Rows from block 8 of a small image classifier, named by matrix and row number. Rows with one number belong to one neuron. Each number is 500 + 25 x the weight over its row's rms, rounded and kept within 0 to 999. All counts start at 0. Numbers have three digits each.
After each neuron's rows are labels from the 100 images, of 14848, where the neuron reaches its largest size: "strongest on" is what is common among them. Only what is clearly more common there than usual is listed. The data: microscope photos of single blood and bone marrow cells.
# gate: MLP gate (model.blocks.8.mlp.gate.weight, 384x192), inputs 0-63
# fc1: MLP up (model.blocks.8.mlp.fc1.weight, 384x192), inputs 0-63
# fc2: MLP down (model.blocks.8.mlp.fc2.weight, 192x384, transposed), outputs 0-63

gate.140:486514495455510505518491484467450487483498487506556511511514545448519493479482459466497513545525504501466476478511492493487505536514514508503472470486501486485523519513496532482500484513484506
fc1.140:478550469491512497543501557468496463492492501514484546521495482453465504502523480486469509521507508519476504488518483513527481498484506503483549499499473469501504507502510437536478524492492496
fc2.140:514542481522526508466535522491507521538499492522520546515538496511461528512505478453482488546471522489517469487493468480478514533480470452505534505533534526556486511507470474515504523465534514
strongest on: smear: peripheral blood; cell type: segmented neutrophil

gate.147:526524503517496575547505515487480510511510517511502537518513495466456528471497506492478492489506496523514477488464475476506486514523489521497510488481444458502497519522476493526542498519511471
fc1.147:493489523497478519498558476514500488448478530490492493495481507506475530515459495501513494508519481483455476525483523518519554485470487533535499486492529472493536518471526504460488468467543484
fc2.147:543462520509480482496516514519507489504531475433496461481519486501500485501548494501504465491471447503501512463459514490553485489488496489480460462508473497501488527518490548497556480523480494
strongest on: smear: peripheral blood; cell type: myeloblast

gate.139:477507502512523495455493515530515568511520542539500516484503487531471519492471473434506483487520495490506491518489517501476507520489492537483489483460462531491539485497497455507498510498518476
fc1.139:500476517500503503505514517516493486509461532513469480474547460481561515540467444500536517461466469482525492492470510491461496498494513506493464482513522510506485526512508478520491534503504429
fc2.139:507507505525490560498487486490491523489478520503513492490495467464518499514483492493513526494474516498548495535505531466464491493487503561487464474562513498525510517527541498468537448492519478
strongest on: cell type: artefact

gate.66:501507511471519516525497442471485507506509522485509489484523499530504534456475504478474496514513502505498468494494460508535528494467508495468489514497466473479497478489508555472511488473510502
fc1.66:479537472476503488473432481480482497503477526497493501505489496485476491532496525501463467495522519452483494510513474516562502494471535484528517520535512477497474498506504496527497477490489494
fc2.66:514500532577491473532483493554498533523492483518488473513521470498471480520500518512491523473537485524499478507519485503487508510556508504496548512490498539509504548540511506488490479546500512
strongest on: smear: peripheral blood

gate.146:447484503500485403508458496516557501478515543539493499515478499498469454507546514468508507467464540489455531515445523502528476479502501498524475466484502520503518520511518479473457513550517457
fc1.146:483511503464497452531506464525554554478521521571458491504484531511491502502487494449502538458493492513515497463479455502510515510528483502509513485502509505490503533470487470523488496518487478
fc2.146:545494473488503518496534493477527556549493510458457509529506455542509449509462531480527493496548476479511498513498477507554495525522533499521478483483529497519494501487512512472528496456492472
strongest on: smear: peripheral blood; cell type: segmented neutrophil

gate.300:451489496494520485533501485510511549526503507498493473533505510431524434536505488490500512491532494528527480475524574505470501492497539493481494520489557520461514475486491479451533505476557484
fc1.300:482476483491523491530536463507506502521480490516495442517553466462539456491486473495474485466522512515490425495459519496484509500507500511464494499546561504523505512498486520511496507452492481
fc2.300:544454488456505487541487518519489462511499449480489527462510515471497488479506500490528528448498482492536469531484534483527550457489472464467522515444433499529499521467474499466489502479521509
strongest on: cell type: artefact

gate.370:496520496526459495543530442520469528534493503544545456512516478417464502551475496496476487544509493516486492492496514475492467516503506485514513511464454529492548525497460484514489507484500474
fc1.370:506517489486507506508525519497540524547511472482491501497485550571490475488534499490491508475510491529514504472517456520520495471437463484546488495517472491512493502526520510516518489531493449
fc2.370:504457498526507494518534510553481490500477522525516503547531493491521511450454545464513545488493504480504472524560481473490478506433466530523489492509503502538545515536507519482521505488528474
strongest on: smear: peripheral blood; cell type: segmented neutrophil

gate.130:530487488489502412478482494529506534491502484507478474493539465497505479486517493442523515508517493504500508493537524502535469534528493499495493538539505476483489479541509489509512489529498491
fc1.130:482493519511505589486522500513486426460501451493537519511489501503504543527533503453474510500501544538469477496499502541539484504492509487513480515524484531537501476483502491535495499544467479
fc2.130:474499512511494510473556514493471475572508482516504530436535541498494517497508499505483514504575516503434500465521518511491550496499475494504493539499487533502468443480520527482489488520504495
strongest on: smear: peripheral blood; cell type: segmented neutrophil

gate.304:481522493547463504521493532462493498500506414498466525519508483552510483515501490443468488473483518503549513504538475505496495492493502488499513507473514504515492511472483531501497556493489501
fc1.304:490479517475521527528543497497488504514479544489528476493516486499514465524508502515503508526473471509474541574471527511471452521494504519483505492509480481506515530460493492465525467556490489
fc2.304:491486532499519497531480472514510471517512533490487516518508506516510539542493521513481493511518444530471486545474500507487435511536494523506542452469496521537510520504480471506474485484482528
strongest on: cell type: artefact

gate.318:485463495543487579460496473505496477484475502480481498495511478539516535513505506429526508513488501492500512545489439485501539504521491479475467491480548466502465516490513501490520486454477463
fc1.318:518523512412526449457499514481514456516498510542497524513501517497509490471509481562482510516517495509505529496500533494506433497534502466540494487512494528481496463473486484511510491543546508
fc2.318:507501472494496497505527510487493455543506469502523478495458539464433505469504494495471492479477530486461528504512522460507540486500519460517477511470546498482505528504517503522472521493514520
strongest on: cell type: artefact

gate.276:500479478474471474534492471491530491541512518497500461517515489456472506534531463482501487469498499487487531507501487517512510483476494510462508520484476518494475560469457479489513514533502512
fc1.276:532484497502495522484515505510509470480509498501505528505521514512508513478485462513531519489489498491494491482470448463545494509477502496511481506487560513500534474497513501489494499471506474
fc2.276:494515547475484536509468531485501529565520541493516505469501483512517481466485475495518503513505512510457517472542492527504493458474504553490493421503478521537475478481533497484474496473508471
strongest on: smear: peripheral blood; cell type: myeloblast

gate.133:475481491432518452531477504495503491464503510572483505519512502456489516486502523470480474474546493544531479534513510525487460514485527555497480493466501506517475510520537453474499510492512481
fc1.133:511543527554492519453506537524490507571510487445486534488496509506494492466503482538525491480432536491499502467530478456462492475489488458488530501512535495507490497488467561483517497515487496
fc2.133:502518434465493532506493511499513547500472466539503496461500542517472517514460489511504473509502463498558499515517488517530518458447527493447510489518530528484529490505472542508473524469510478
strongest on: cell type: lymphocyte; cell type: artefact

gate.89:510528513486496463506497505520488461460504470464497503501523522486484512515458486482504483502509509522476521518509538523507510492542479512500534502520481527504466525516495439501511498496530484
fc1.89:455477487489522505490463506491492528481489454477546527471488504478498508487494554531508528506459502494492498498463471492487494472517515507529485496491451502480467483504504553547477543517499500
fc2.89:524513489536505472454465463467524523439519464459493505548523514509512512519503499496445464550493495522479531491481509493481532526537463493512504517496509508524483473482482526506497510481484537
strongest on: smear: peripheral blood; cell type: segmented neutrophil

gate.90:528504519463509510552553515518513503496493509495484483528528501452576543485452478481505479529491477497489497477548485472443517474499481565479501489525550483488508495496475487462478529490504492
fc1.90:543502511459519524516494506511493498487460502527515515503565503521514465490486526504495497520500473477499524513533505541497484513504475491487468508509512528504482507492512510514498509509562460
fc2.90:515498453516507485478507475516451479527516524513594510471472505499498496534482491495531517474499480484573529462489499490522493479517524497501505488486442526517486528482514492499522480483465522
strongest on: smear: peripheral blood; cell type: myeloblast

gate.330:473535481468452467497464527521511496431548533491486503524457530527475464511495439505546484473545501500479487498473478535506513476511515516498535483478468532509492511481484496496513543527503501
fc1.330:513453474503502484442455508503501493482498508483514446518487508464556586549472471485495502489509531552524485496517526502508530495497518502516504523503551529481475509491526497490524437481493512
fc2.330:523496498540486474510486548543480509449520462479466506525484517482496513497505436496472533506503472484543518492524467456532462492437501491517457440492517499508502508490498510498462531487505516
strongest on: smear: peripheral blood; cell type: segmented neutrophil; cell type: myeloblast

gate.170:551452552521506510508476490511482500493437515463470508498524476500520526470487536450521502516476448501471514480502452529565560489546498473499510506487477513529479487511480502470489489468503460
fc1.170:467488509455475473479498543522501528468526495527488495502457522485531515497513531559482524470552484482497511526479482501487547454484476475521474507503504515507506544492504442530459518527496519
fc2.170:552526449476465507464545487480497544554520488480478511512507493457449521477488505503505471550497513483472516476533493493519532530499510534492491547514492485531541503462494499526452490470515482
strongest on: smear: peripheral blood

gate.372:514532512462464524506535517478528468484515487514501467494473509505512494508473531508563481512460497489497472484516527444498464504490464521524483495494498499479480500504500485481430510592487476
fc1.372:470502465543518477476453509547475498527497531507485499495462501491534518486520498473462548463517442505495535495481455555502498501504497475507501526510540514527505500533471502521543495495465513
fc2.372:466477504519545529535529527484523469542490508478466479476537524530533464466508512538513496515501518489543483512510506486515456518518483510492480501504507493518499539528564517505518515512534508
strongest on: smear: peripheral blood; cell type: segmented neutrophil

gate.17:512527503497524521534519523507521530479501482512496511448511499536497496510472457483486492485532495477474529466471501466503468479525503537497483496480540507509521460475518461529512480491499500
fc1.17:500527508483499486509484502478552482505497562468484491510505510503477485490498500528515491495499491478531499526504549518508537552458540496519506466499519485525485478493478527468529492497505488
fc2.17:497494452493516473507515515512470503495484487492496541513495592487490471486472473458485469507494497503452509497493498450501503496519471564519495504536471500537522500513508544488554504523454479
strongest on: smear: peripheral blood; cell type: segmented neutrophil

gate.36:488498495478480502477497469533548494465478519489531497503515529488558467488478505531474500517541504509460533493496502527517508510505516486474541515470568476477503546485512453485525550517499549
fc1.36:540517501506466517490530453452474492514481464511500504520495526428514514544522510437524506508481495507526522523512492485498469513499497514507510499486498532472512503496437501516499496511526476
fc2.36:490538484478504484520449458532514500512521501488493544463531494497461499513474518491526458486526527487506535512494519542468497488509546479491509540484473516490491517476482466527527488503492536
strongest on: smear: peripheral blood

gate.37:517529511484513456486508467497460495544494474464492431472501514509490507434517501495477462486475492482521518532502496487488523497543499513490500503505493506507503508525465494528503487509457507
fc1.37:537512500484518502483477451487483479522487453477534488463492497529484493479538533509510472511528481494534531498500499474507504506531496533533498509486524462491507485548484515518502504575476513
fc2.37:496482508499463506478466506503537501506454471523517522552526552478491535529430523535532498532501496472487484467503480505525471535502442500526529487461494525512533496497485527551498545475501499
strongest on: smear: peripheral blood; cell type: platelet

gate.50:463504491530487528507491449526540488500505519471495523490499514455470487487481509475527505458513502518501524478516469490519464479514493553496475535476485507508494483458465487482513508546497519
fc1.50:520476486452514451515536519471509453469444517548512490541491467547519508514483514506514478525508509499505492535475493491504516514489521490533516459511477491468466500523519525492472473468477449
fc2.50:523451471472501470518476519464498512501525537467521492525484491490513518488475501527573483535549437500511506467492528530533500517490540517474489463484503489486487477519516546508520539476509441
strongest on: smear: peripheral blood; cell type: segmented neutrophil

gate.164:506500515507540514492492532502525487519492491505463514456497472454495515515486515491531495471477512522460468486507479501500527489460448538499498505518456513525526483494467498534523476450467497
fc1.164:518493512518524506485485515490533453487488477494468501468508492449514507501463534493551492486494502537467490454520483493490499502487481515479500504484481520516507475466469520550508512462462490
fc2.164:481458492509522532520490513460527481492527486490503492486510493509471452507533455478484508513504528483465451451496509497474484464481498484547474475508475477472469494510485480506527485495478497
strongest on: cell type: artefact

gate.183:545525505504481472511516493529505540489540486466504489499514491496501496512486496550509502486495538496489516547529518521499466469500504485494487484474503500517462539482528509473513478519503502
fc1.183:510449480548485482476500490490473476532510463486545521522455512528504465497499494538488491490457525483476517519511494486464457521520538468488504478481495508472493516543510504470450475408484466
fc2.183:478453548549500525511506523460544474517493485469471498466538499490492502534487488471482468480533494484517547492496521499462536476522443476501507521448527508525550474542523487501475512463529501
strongest on: smear: peripheral blood; cell type: segmented neutrophil

gate.27:539513513488463521504464476490497517490513488508492471492488509520482488472451471475507478548518514488449473477514526548484482532477467486492463478548478508517506493463497512497501467524500517
fc1.27:496500491482474464507535538504507441486553519539496505515503483508548454511495476486512493415504461499461532479495504487499507464529499491485525498475527501482498534482517471488503547473510522
fc2.27:463509498543491470525539507528472462535486523501483505540517495520503499488545592532492487532453544510495476524512512476452518497473542509489514517524513522483500557488509470548496463485504526
strongest on: cell type: artefact

gate.232:496509472474517549517506522521526527508491447488535470482516508520476488454489464550511473495494454497526482490518452551488512496524512500457509478494507498477482484500523489545500529451505507
fc1.232:481478494472504501503484499492531519499500460484533514515535489509476486513444490497496514485528514511499482483477498516527471501500479506514506473521488530479506517474445450558500541460501464
fc2.232:489524547470495507483528494473491506530501497471448495483476522473499529512532541480482486522461503480461496502521522486508486493485532483481533485518542490478461468513492488453539484529513435
strongest on: cell type: artefact

gate.129:509531498521531471510487557480465484484488485497502542506446500503514512507535517516470527485539507501518533525496510493491445504480526512537483552495510506492477539499496511496510475545493549
fc1.129:497509500497451483468507470525564485466503509506528484492506525500493526515478496493518530488455469486470502506497498464517487491501504480493511517500457511488491503511493492505482542511511501
fc2.129:441546467521478500502506532494503500475511498520519472474506446487479514475570530503503511486504521526478492523467522543468482433503491556537478532500512474532518483502504495470515487556514514
strongest on: smear: peripheral blood; cell type: segmented neutrophil

gate.296:510541497503543520527502519544475488490536487463492474499467520436515505536510486516468497501477497474539490478508484529516476483528488480504499486481525506573492501480487502415531446425530508
fc1.296:520523508534514495553511495552469499492495453455500466493483527448489522517510485500464492515512471462552496492512459475544491473506498456518508503472495521519511501512500517441498476428501490
fc2.296:505467466505500519551509488477479444521488481462494505530565487483504502535549480461482500482505506492540474491493487499498534497515483477489503517519537500490466444503510498492538508514490522
strongest on: cell type: lymphocyte

gate.322:527456497503477512484511481524523519522486495469488481538484464498502508487550520469516484460496519472514505526500525524543487463527495484495489496521489500464497521518496507543484534469506546
fc1.322:494490476522472495514512482482501521526517498481459484503491516530512536503528517528481454499458513449537454509513568488559493507485501491504476523504530516498489491511481513545485508503466542
fc2.322:476540535547496515495492517505464479463516495500479512498487526514502509482497514533522541513506491502467492554495504512492477519521487485513517515473473476525562541514489520509516529518496492
strongest on: smear: peripheral blood; cell type: segmented neutrophil; cell type: myeloblast

gate.374:504507506480479523534500486512500490453527481494495458543459534450476482517463539519495512473495492492497502531486482522529557471464541520515507473464510518534427487484462498497494466518508534
fc1.374:511515520523477519485423472472489511462454552487490470521481480482480508516539493450503496503491469528454486558499504497511496523493536517513540504481507451502506502486500495569507494478492483
fc2.374:477482415514527524454512495518520511510518475478506530492513545464504521517469496542518488509551487492506483510520501501524463512505508530494479512482503481471508509480473543492533526452503485
strongest on: smear: peripheral blood; cell type: segmented neutrophil

gate.265:493488495480541459523516516518556493501544491485470510489508492480533489532497482488499517495482477470498496474520503491505462497494508464505490470536475486464510458541480492507535512575483505
fc1.265:484467504509515501490481535509532506512517507508508496533535471477521522555478504469500497480505549491510476481471510459471470508494519494504482536466507464514523472525518476461476506524495532
fc2.265:508503497499489521481520513501489453465523476500502482489537483487522488556526505518505453541502491506471457487487516507520449490518475482494478545455536476487511466454499493477516500458481540
strongest on: smear: peripheral blood

gate.215:499529495539500524551508528508443454538515481504482485520519494498530509505493481496467470459512474507477566500501473528526521521471518505494479494523517481448474496480474511486503471472525511
fc1.215:462501502546528516538452536509478447535491481506508503503488512467519527495511480518479477514523492512477524483532508495494529500447479502499483489540495495449489532516513530505493550498530490
fc2.215:534459519540497489486499497478495506531434506479501501545510493508498505509458458468449485555478514524559462493504507455520506504484500491467496497493502466517499469529501502509444516511551467
strongest on: smear: peripheral blood; cell type: lymphocyte

gate.358:463476522511528471504502481507429489524509489548448528495498518544493544451530495434488478483493532491466480544518473526504481489540519497550476471476481520510501469509520531507489489519501478
fc1.358:542521509484463556541476523514505485481490536436542432527480523499543442534491511554507502505517479525534507471512453510516528522482495464479508519515472516493504496466484461510518528481476505
fc2.358:532514482474494484495540522512460565509524487523525515533497482515502501528519520477462490506498536497535534503467533534530526467509531504489535499455506516490467497485501514472497488492523588
strongest on: smear: peripheral blood; cell type: segmented neutrophil

gate.376:519501504496528493516452478484508483513546495529457489496488504433507513512511512559493487489507488482495488476492494505493518521463524466475471450518507505492509493510549499561506429465560510
fc1.376:476478514476499532497490486525490462487505490526481494503457496537495476532517460491468487545496493477543494476462485517516518541475507517473502478511486478513508484497502488571512502552485541
fc2.376:514464514503533523491458488511556474516497440541426519524528505491507488488456522516470499536500526504495504479534490470514490450477496492538511478481495504529511515515480510494498528477465444
strongest on: smear: peripheral blood

gate.359:523513473475489476518545481513519487510548498463471530508448520517489543501436518506497485512503478509471503522491466508451485456505522499470499534486517490503473522485501505483500511484471432
fc1.359:480517536531514515447463503503473481487453557538495479493516464497526481473577497521504524492464496503511492481500534500524521527471472488505494495501504495494485476503515500485502484500526573
fc2.359:521451525472518494516450501515505469480528462512534510531461495500519502464484507502496514536523499494495483507503485498527472507481470528500465529516521508493498526514466468526504498499483530
strongest on: cell type: lymphocyte

gate.317:524485509500485489507522527528508511502484554520520514492496487511518483482495503550481485528497456507539485517490473523473553500521462507454479464517463482453495458497481529521491495445509468
fc1.317:511536501520494517522521507460529486540514458505486522480507470505482523551498492455495489487529503487505519424520538509518460466484517516510515551492515521536482515505510469498491521495500556
fc2.317:502419497490479504507497515474566553452489502492511528486539551475525526506490508477521508468519492513498478503501478487494543530498503504512491507545482496511511486490467507514442528530496499
strongest on: cell type: lymphocyte

gate.329:522503538486511513532467465511516463485478537511503526511512463499459564517528477472523518567501494504505502524513519479534525508472506474465550484529468508519487474513521481530531539475514489
fc1.329:505450474482482491487550525489481508523514470505486451499495520501512413505473497543467479461491525519472508484496464550487489510517491515534453508461513481479529515501448533489485454538485480
fc2.329:488489508485474540447529504479533486517512528527478466504488509503486495563559456483502499476487481533501490512526491496504517464476499460497523503530495509472484473501535468469518475449499523
strongest on: smear: peripheral blood; cell type: myeloblast

gate.19:443527513524531505523523516499527496512456476475541472537490530525500528468540514525537496489505482477500475534535493478487511519477469495489502507500515451472479471520502529489479470484473512
fc1.19:487470517489488513506563502494502485512496508444508483545496530504513453540545510498496527511477506471441528497507487462437445510499480528501501505474517466462480486524521490499490516497519475
fc2.19:509497513471487466499462498490542565439532572494541537477475459554496496473478502460512485500507509514485517548497541511447493518491463514495510469472520483501536481494460499502495503510478526
strongest on: cell type: artefact

gate.373:534465486537502510549488501456481510494486508508512489522496548486516496509532484522496530519502490506516497500516490533487487467528505477531456501488506492495472513439511515506467456524498518
fc1.373:521501506546471520538508485457498555484496495494490469524497531442515484533535480447485509478496465490498501501486513526523479487559493483505472504515519507503503503468473511476463480492519501
fc2.373:527472549512518466457506519480506528474521528486479532470501498527466523497519497478485469528495532541460529491537519533451504532523525524517504495525533484473507467487475531505448522471505476
strongest on: smear: peripheral blood; cell type: segmented neutrophil

gate.280:453454491496514507554494460484509467502528510499503493510481515518456521526486506527506517520508509443501526462503508513456467488465506495522482519522512531478487481549508483535545487537522498
fc1.280:502522508515500467486486541480475514485496513506462492489516501476468476500508513493494495513518462506521487492514537517562478469505539525518472480508487477493517532473480491455480536447497453
fc2.280:527507484477493469501486519515471523440527556477509514542541534492486485502504502481469455462492453553506498525474498506492511537444529463532461442485491495518490530532500493511525487539501500
strongest on: cell type: lymphocyte

gate.267:463534494516501478491499464502520497460514495512500469483503512501472518503466529479499506525527534520491494515485566521515482508532491493524506516516497521492524550473553454466516417451515476
fc1.267:488519464479462522508488543519484511518479496487511520502533496473569539482503476477519498487523500554517498523536449479505447509493515520508484480504484497475500487502452486500504546527475502
fc2.267:542539489501501472530530485488467499437500501474510488490477507456507454507559533515489512484536506527528516556513494492471503511525531503505521480470487521489503514481499492532537490532509514
strongest on: smear: peripheral blood

gate.135:508543466464518511507472510483546459547515531519460528505507511479503505496501526483478512465490526530498464432464512505447461484502488520516519481472488499493505487529486455498482529485505539
fc1.135:489547470481488510518496521486523515548516507555511507500520513480516514533500524509473461525504515498533484480530470487460476518462480557484481467494469498461479491539460506567464526516517494
fc2.135:466525478504492499461517492513493504510483563500515510520450503524464515455529503417474495477490507489543493527511464469506475459495458544520498503457518501505543507431481488500496459467457536
strongest on: cell type: artefact

gate.340:525504497501467451498464461535495483478506558513475482485485494450449513492504534531520508501503511471490559476507482508497522518505525529506463505497535475544494502497516495523482501481517523
fc1.340:507506491507560535494498501483544524525519479461544487503491502525516488544494510451504455524475509503472437485489481497484508479459480446512505483491483497465497512483485528500508477548495492
fc2.340:493482515490486510515479497478472503514474498542513519516468507493515502525508515501485499506510540517473500527483501496507512507496524532475528514497451480502516482492509513515527511563512507
strongest on: smear: peripheral blood; cell type: segmented neutrophil

gate.241:486516487544504477485502518544488544481547502493530491522445501533504499519485501493529545469512482503471579496465516518529480504484471514540522495488479458483494517485479487499525482520531512
fc1.241:522482497483489496535517432543496529499506529544522489529495530494506515503461515487499527483529498514532515490454525527508510524478475473507480524526478483524443439471520510511500481467486494
fc2.241:541517542514508514498535487489492550522455436456474499494516498486479500526541516499465497537513482486455508544486554520512522479533457470523518540500499535500533511471481507483531513472526505
strongest on: cell type: lymphocyte

gate.323:485499479462469526495512455484489461543468486474561511517502496458511483503504524506489491505504486511487489486522490467470465537488522486474507477492501487535460534477471492510521572497464493
fc1.323:491513492477472524522537453487498485514472486470541513519522457478484505478530528501465474479520468517514499476530518486464437520487529506492493496482488493525472520483486495487478561489464502
fc2.323:472458452447518454511530452498507513504514474576498502510512502538518486502474497512510499533534485451513536524476469479503500532483479473490480506513512531493490531470499517502526482464493559
strongest on: smear: peripheral blood; cell type: myeloblast

gate.357:516556482489515474523473431505484514498542526509493506504475493460498463488483481543524449513520500488509489497499498434494498534475525516494498513514525484532535486507481520519520489486470503
fc1.357:533465511500518490504524528526517490554450492469533481487514486513483539497493514498478572477496512505488466484488509551472486497505500467481504466443470522499466495512527499535521544497518523
fc2.357:450490531515504523518481507490503483505509415506478500480513478516482500490518535491503503472513505456517539463476470486499461489501499480489498519514489499518527517462459467494485473498507510
strongest on: cell type: artefact

gate.91:512504515486465507508477516489466502462486482452497481476527499522554473475491534544498512513499499478486509515523480469488547509478506502516491486469509523491486497495466505509501540516514525
fc1.91:480500482502524483521510477506551491489539530507536522487495502463485500510491455492484469482482503501495513517499462519520456475488497493472498478511482505511516539493536497498481515502504503
fc2.91:534535516514529494467499478475524496495536505472536485491499487483521486501531496529472446499531520485468468521469512516459513491483513471519510467502501539471513477499549486485481490515499514
strongest on: smear: peripheral blood

gate.28:473519519537473527442472516509518502517464489486509496501545497505514516501494505524496481503490513498573518479519525499492488494526480512481483506503488533512524467520493462501489447432479488
fc1.28:477479502463529482524543468496481532501485530530499522503464521529513496476509477525487522476509507503421503538509461508517462520457482502505494499517505460502504522503520529511527477528560487
fc2.28:457525501513496427532470485511543491491512501467500489514503493493519481538458528505455526505519467446467531525536498489513494493522465478491527474518490485485556514529480546515511515502500503
strongest on: cell type: artefact

gate.284:478507491499481587478453498498503489510463516497471454503463520538503466505530492500504537524521467503487550522530509490545557471526519490504499499513497510508461509472485445471506468499537478
fc1.284:530503498514470605496446487522494483522472478478479464496470500528524472482499510451492522504521482507505505522507487505560546496540491464468502518503479512524483511471499458495496531508477484
fc2.284:530517490501502525543479513511537522479498470471494521471517499478523514489437536525520526493539492520554522449456481502505485508463481468478464543498511545520552547456472512514493544418508541
strongest on: smear: peripheral blood; cell type: lymphocyte

gate.341:465509520493497495491516465510529472496511463516502523472458492506492568521465499502493520517518493527484557520460501489487476506487479503532479465477485492501558539485494507531466461512484480
fc1.341:511495489525500484482467540494479523528489515513502460541508499485543438499489477543485527495496535491460465471543486499484524503532508493505516538481510513515459439495494467503513525447509528
fc2.341:524499432545500497518478481501462489478499536491470496512459447460525498537528499517478495477528484493499497522546493544484505532527515466499511488486504554500525543511506509510512483511496553
strongest on: smear: peripheral blood

gate.162:451537516473500542495517500513445469515511456504518426506513485461505497513466490545521483501475477483576457443483489515510492501501479533488507520460507510499491518498496498496506512505513517
fc1.162:454530502465500491506469463524430461498479514493518480475495480468510522479471484560500537499504514517550477485493489489548509486466466553453500518507509475527504501471522508476509449479492516
fc2.162:509501468513514463565529493461488448526511475460479518455490489488522466490545518506458488492514482487509537514503504471507500499482522504468500487510487505455495502503505506440474517458505471
strongest on: cell type: artefact

gate.6:461491474487535491541523479524487545475523476534524469495503470509478520492505486571532468497501489484544502526524462500476520512484504564514489468534434483505509515511540532497520495480479511
fc1.6:461532481493496512534450425495518512461505517524491471477515465527495541498472492534480463525482504476554503548519482477498512492471521564480486467520501511533480525504514541513519510437524515
fc2.6:526515441519509533506512517507518523500543556498467473508554471521509496506585470534502498452518483520481510534541498483480472504466499506514514468480506484486493482501489520514523501503484511
strongest on: cell type: lymphocyte

gate.163:529528512528538542460541513491534474482527454512531463479494492497508513452484511532518497492459490511514505509475494524428523482522479558517516494522471506519510509508525495451535503489523503
fc1.163:484499468529554532487497466494491442493515483503500508513504526465485461489490481497477475491529516535492532509501485493525521487516508493472459409522461510485507486547511486532480502489471540
fc2.163:473494515453514470511468546473488497511457504493459503480475448487453501511497533538492510530510452513515523448453475559494545509500489515503478511434512556514472492544470515502515535503494502
strongest on: cell type: artefact

gate.41:508510476429473518474529479506515480514509508491519509490477484512489530529490508509464467478490495478503535526509497539518500485465503499476481470533545505493503529475595531528520481458489517
fc1.41:482482509487492484480562495539503501511511477507484475501527512491505539533530489481507506537490510483493501498513532512477492460487529526523528520509469508492473513537481508504533509494508495
fc2.41:483489501471465489505519464491504505492506460456473483524504547486522509451540519493534532488510487480497501484524510501499495496455515477476496494445451483516532483509476503516508523497492523
strongest on: cell type: artefact

gate.231:544481521505471509512490543474526500485483474471514462492513536476514476517452484492530514489501520517493495534504457490548483484497491577524495459514524510497459497491526487480529519470460521
fc1.231:483501458487515497489505505492473509463503491488483513509512500533454490494549501492509499533489504453484524511515506525515524486499510496496512500520513508522528505495534538514479530521496479
fc2.231:495536492542510518474492538500487484482532497513462506499495475493502544480544493478526520486514484515510511442521478516531478513495543486500489435508486520527523475498501484522492500472463485
strongest on: smear: peripheral blood; cell type: myeloblast

gate.368:509517506504511519476469470544492462468513471530486477504543515519487502511466487483534454508524489530483483486516474480494486482509498500507504527491529505487502497510500491473487497518500535
fc1.368:479496512497531540446549521493492509463483502528480502501456460473498541488497513509469517508496463490500522508460480543545508493507512466499471452507487461462518487492488516507479467487498566
fc2.368:480479534527509470491518466493555478474458479506526467492489479476502531538544523513531496468506500536502479497489534483520508477499480484499533466510474501505484493531511490469500459511482484
strongest on: smear: peripheral blood; cell type: segmented neutrophil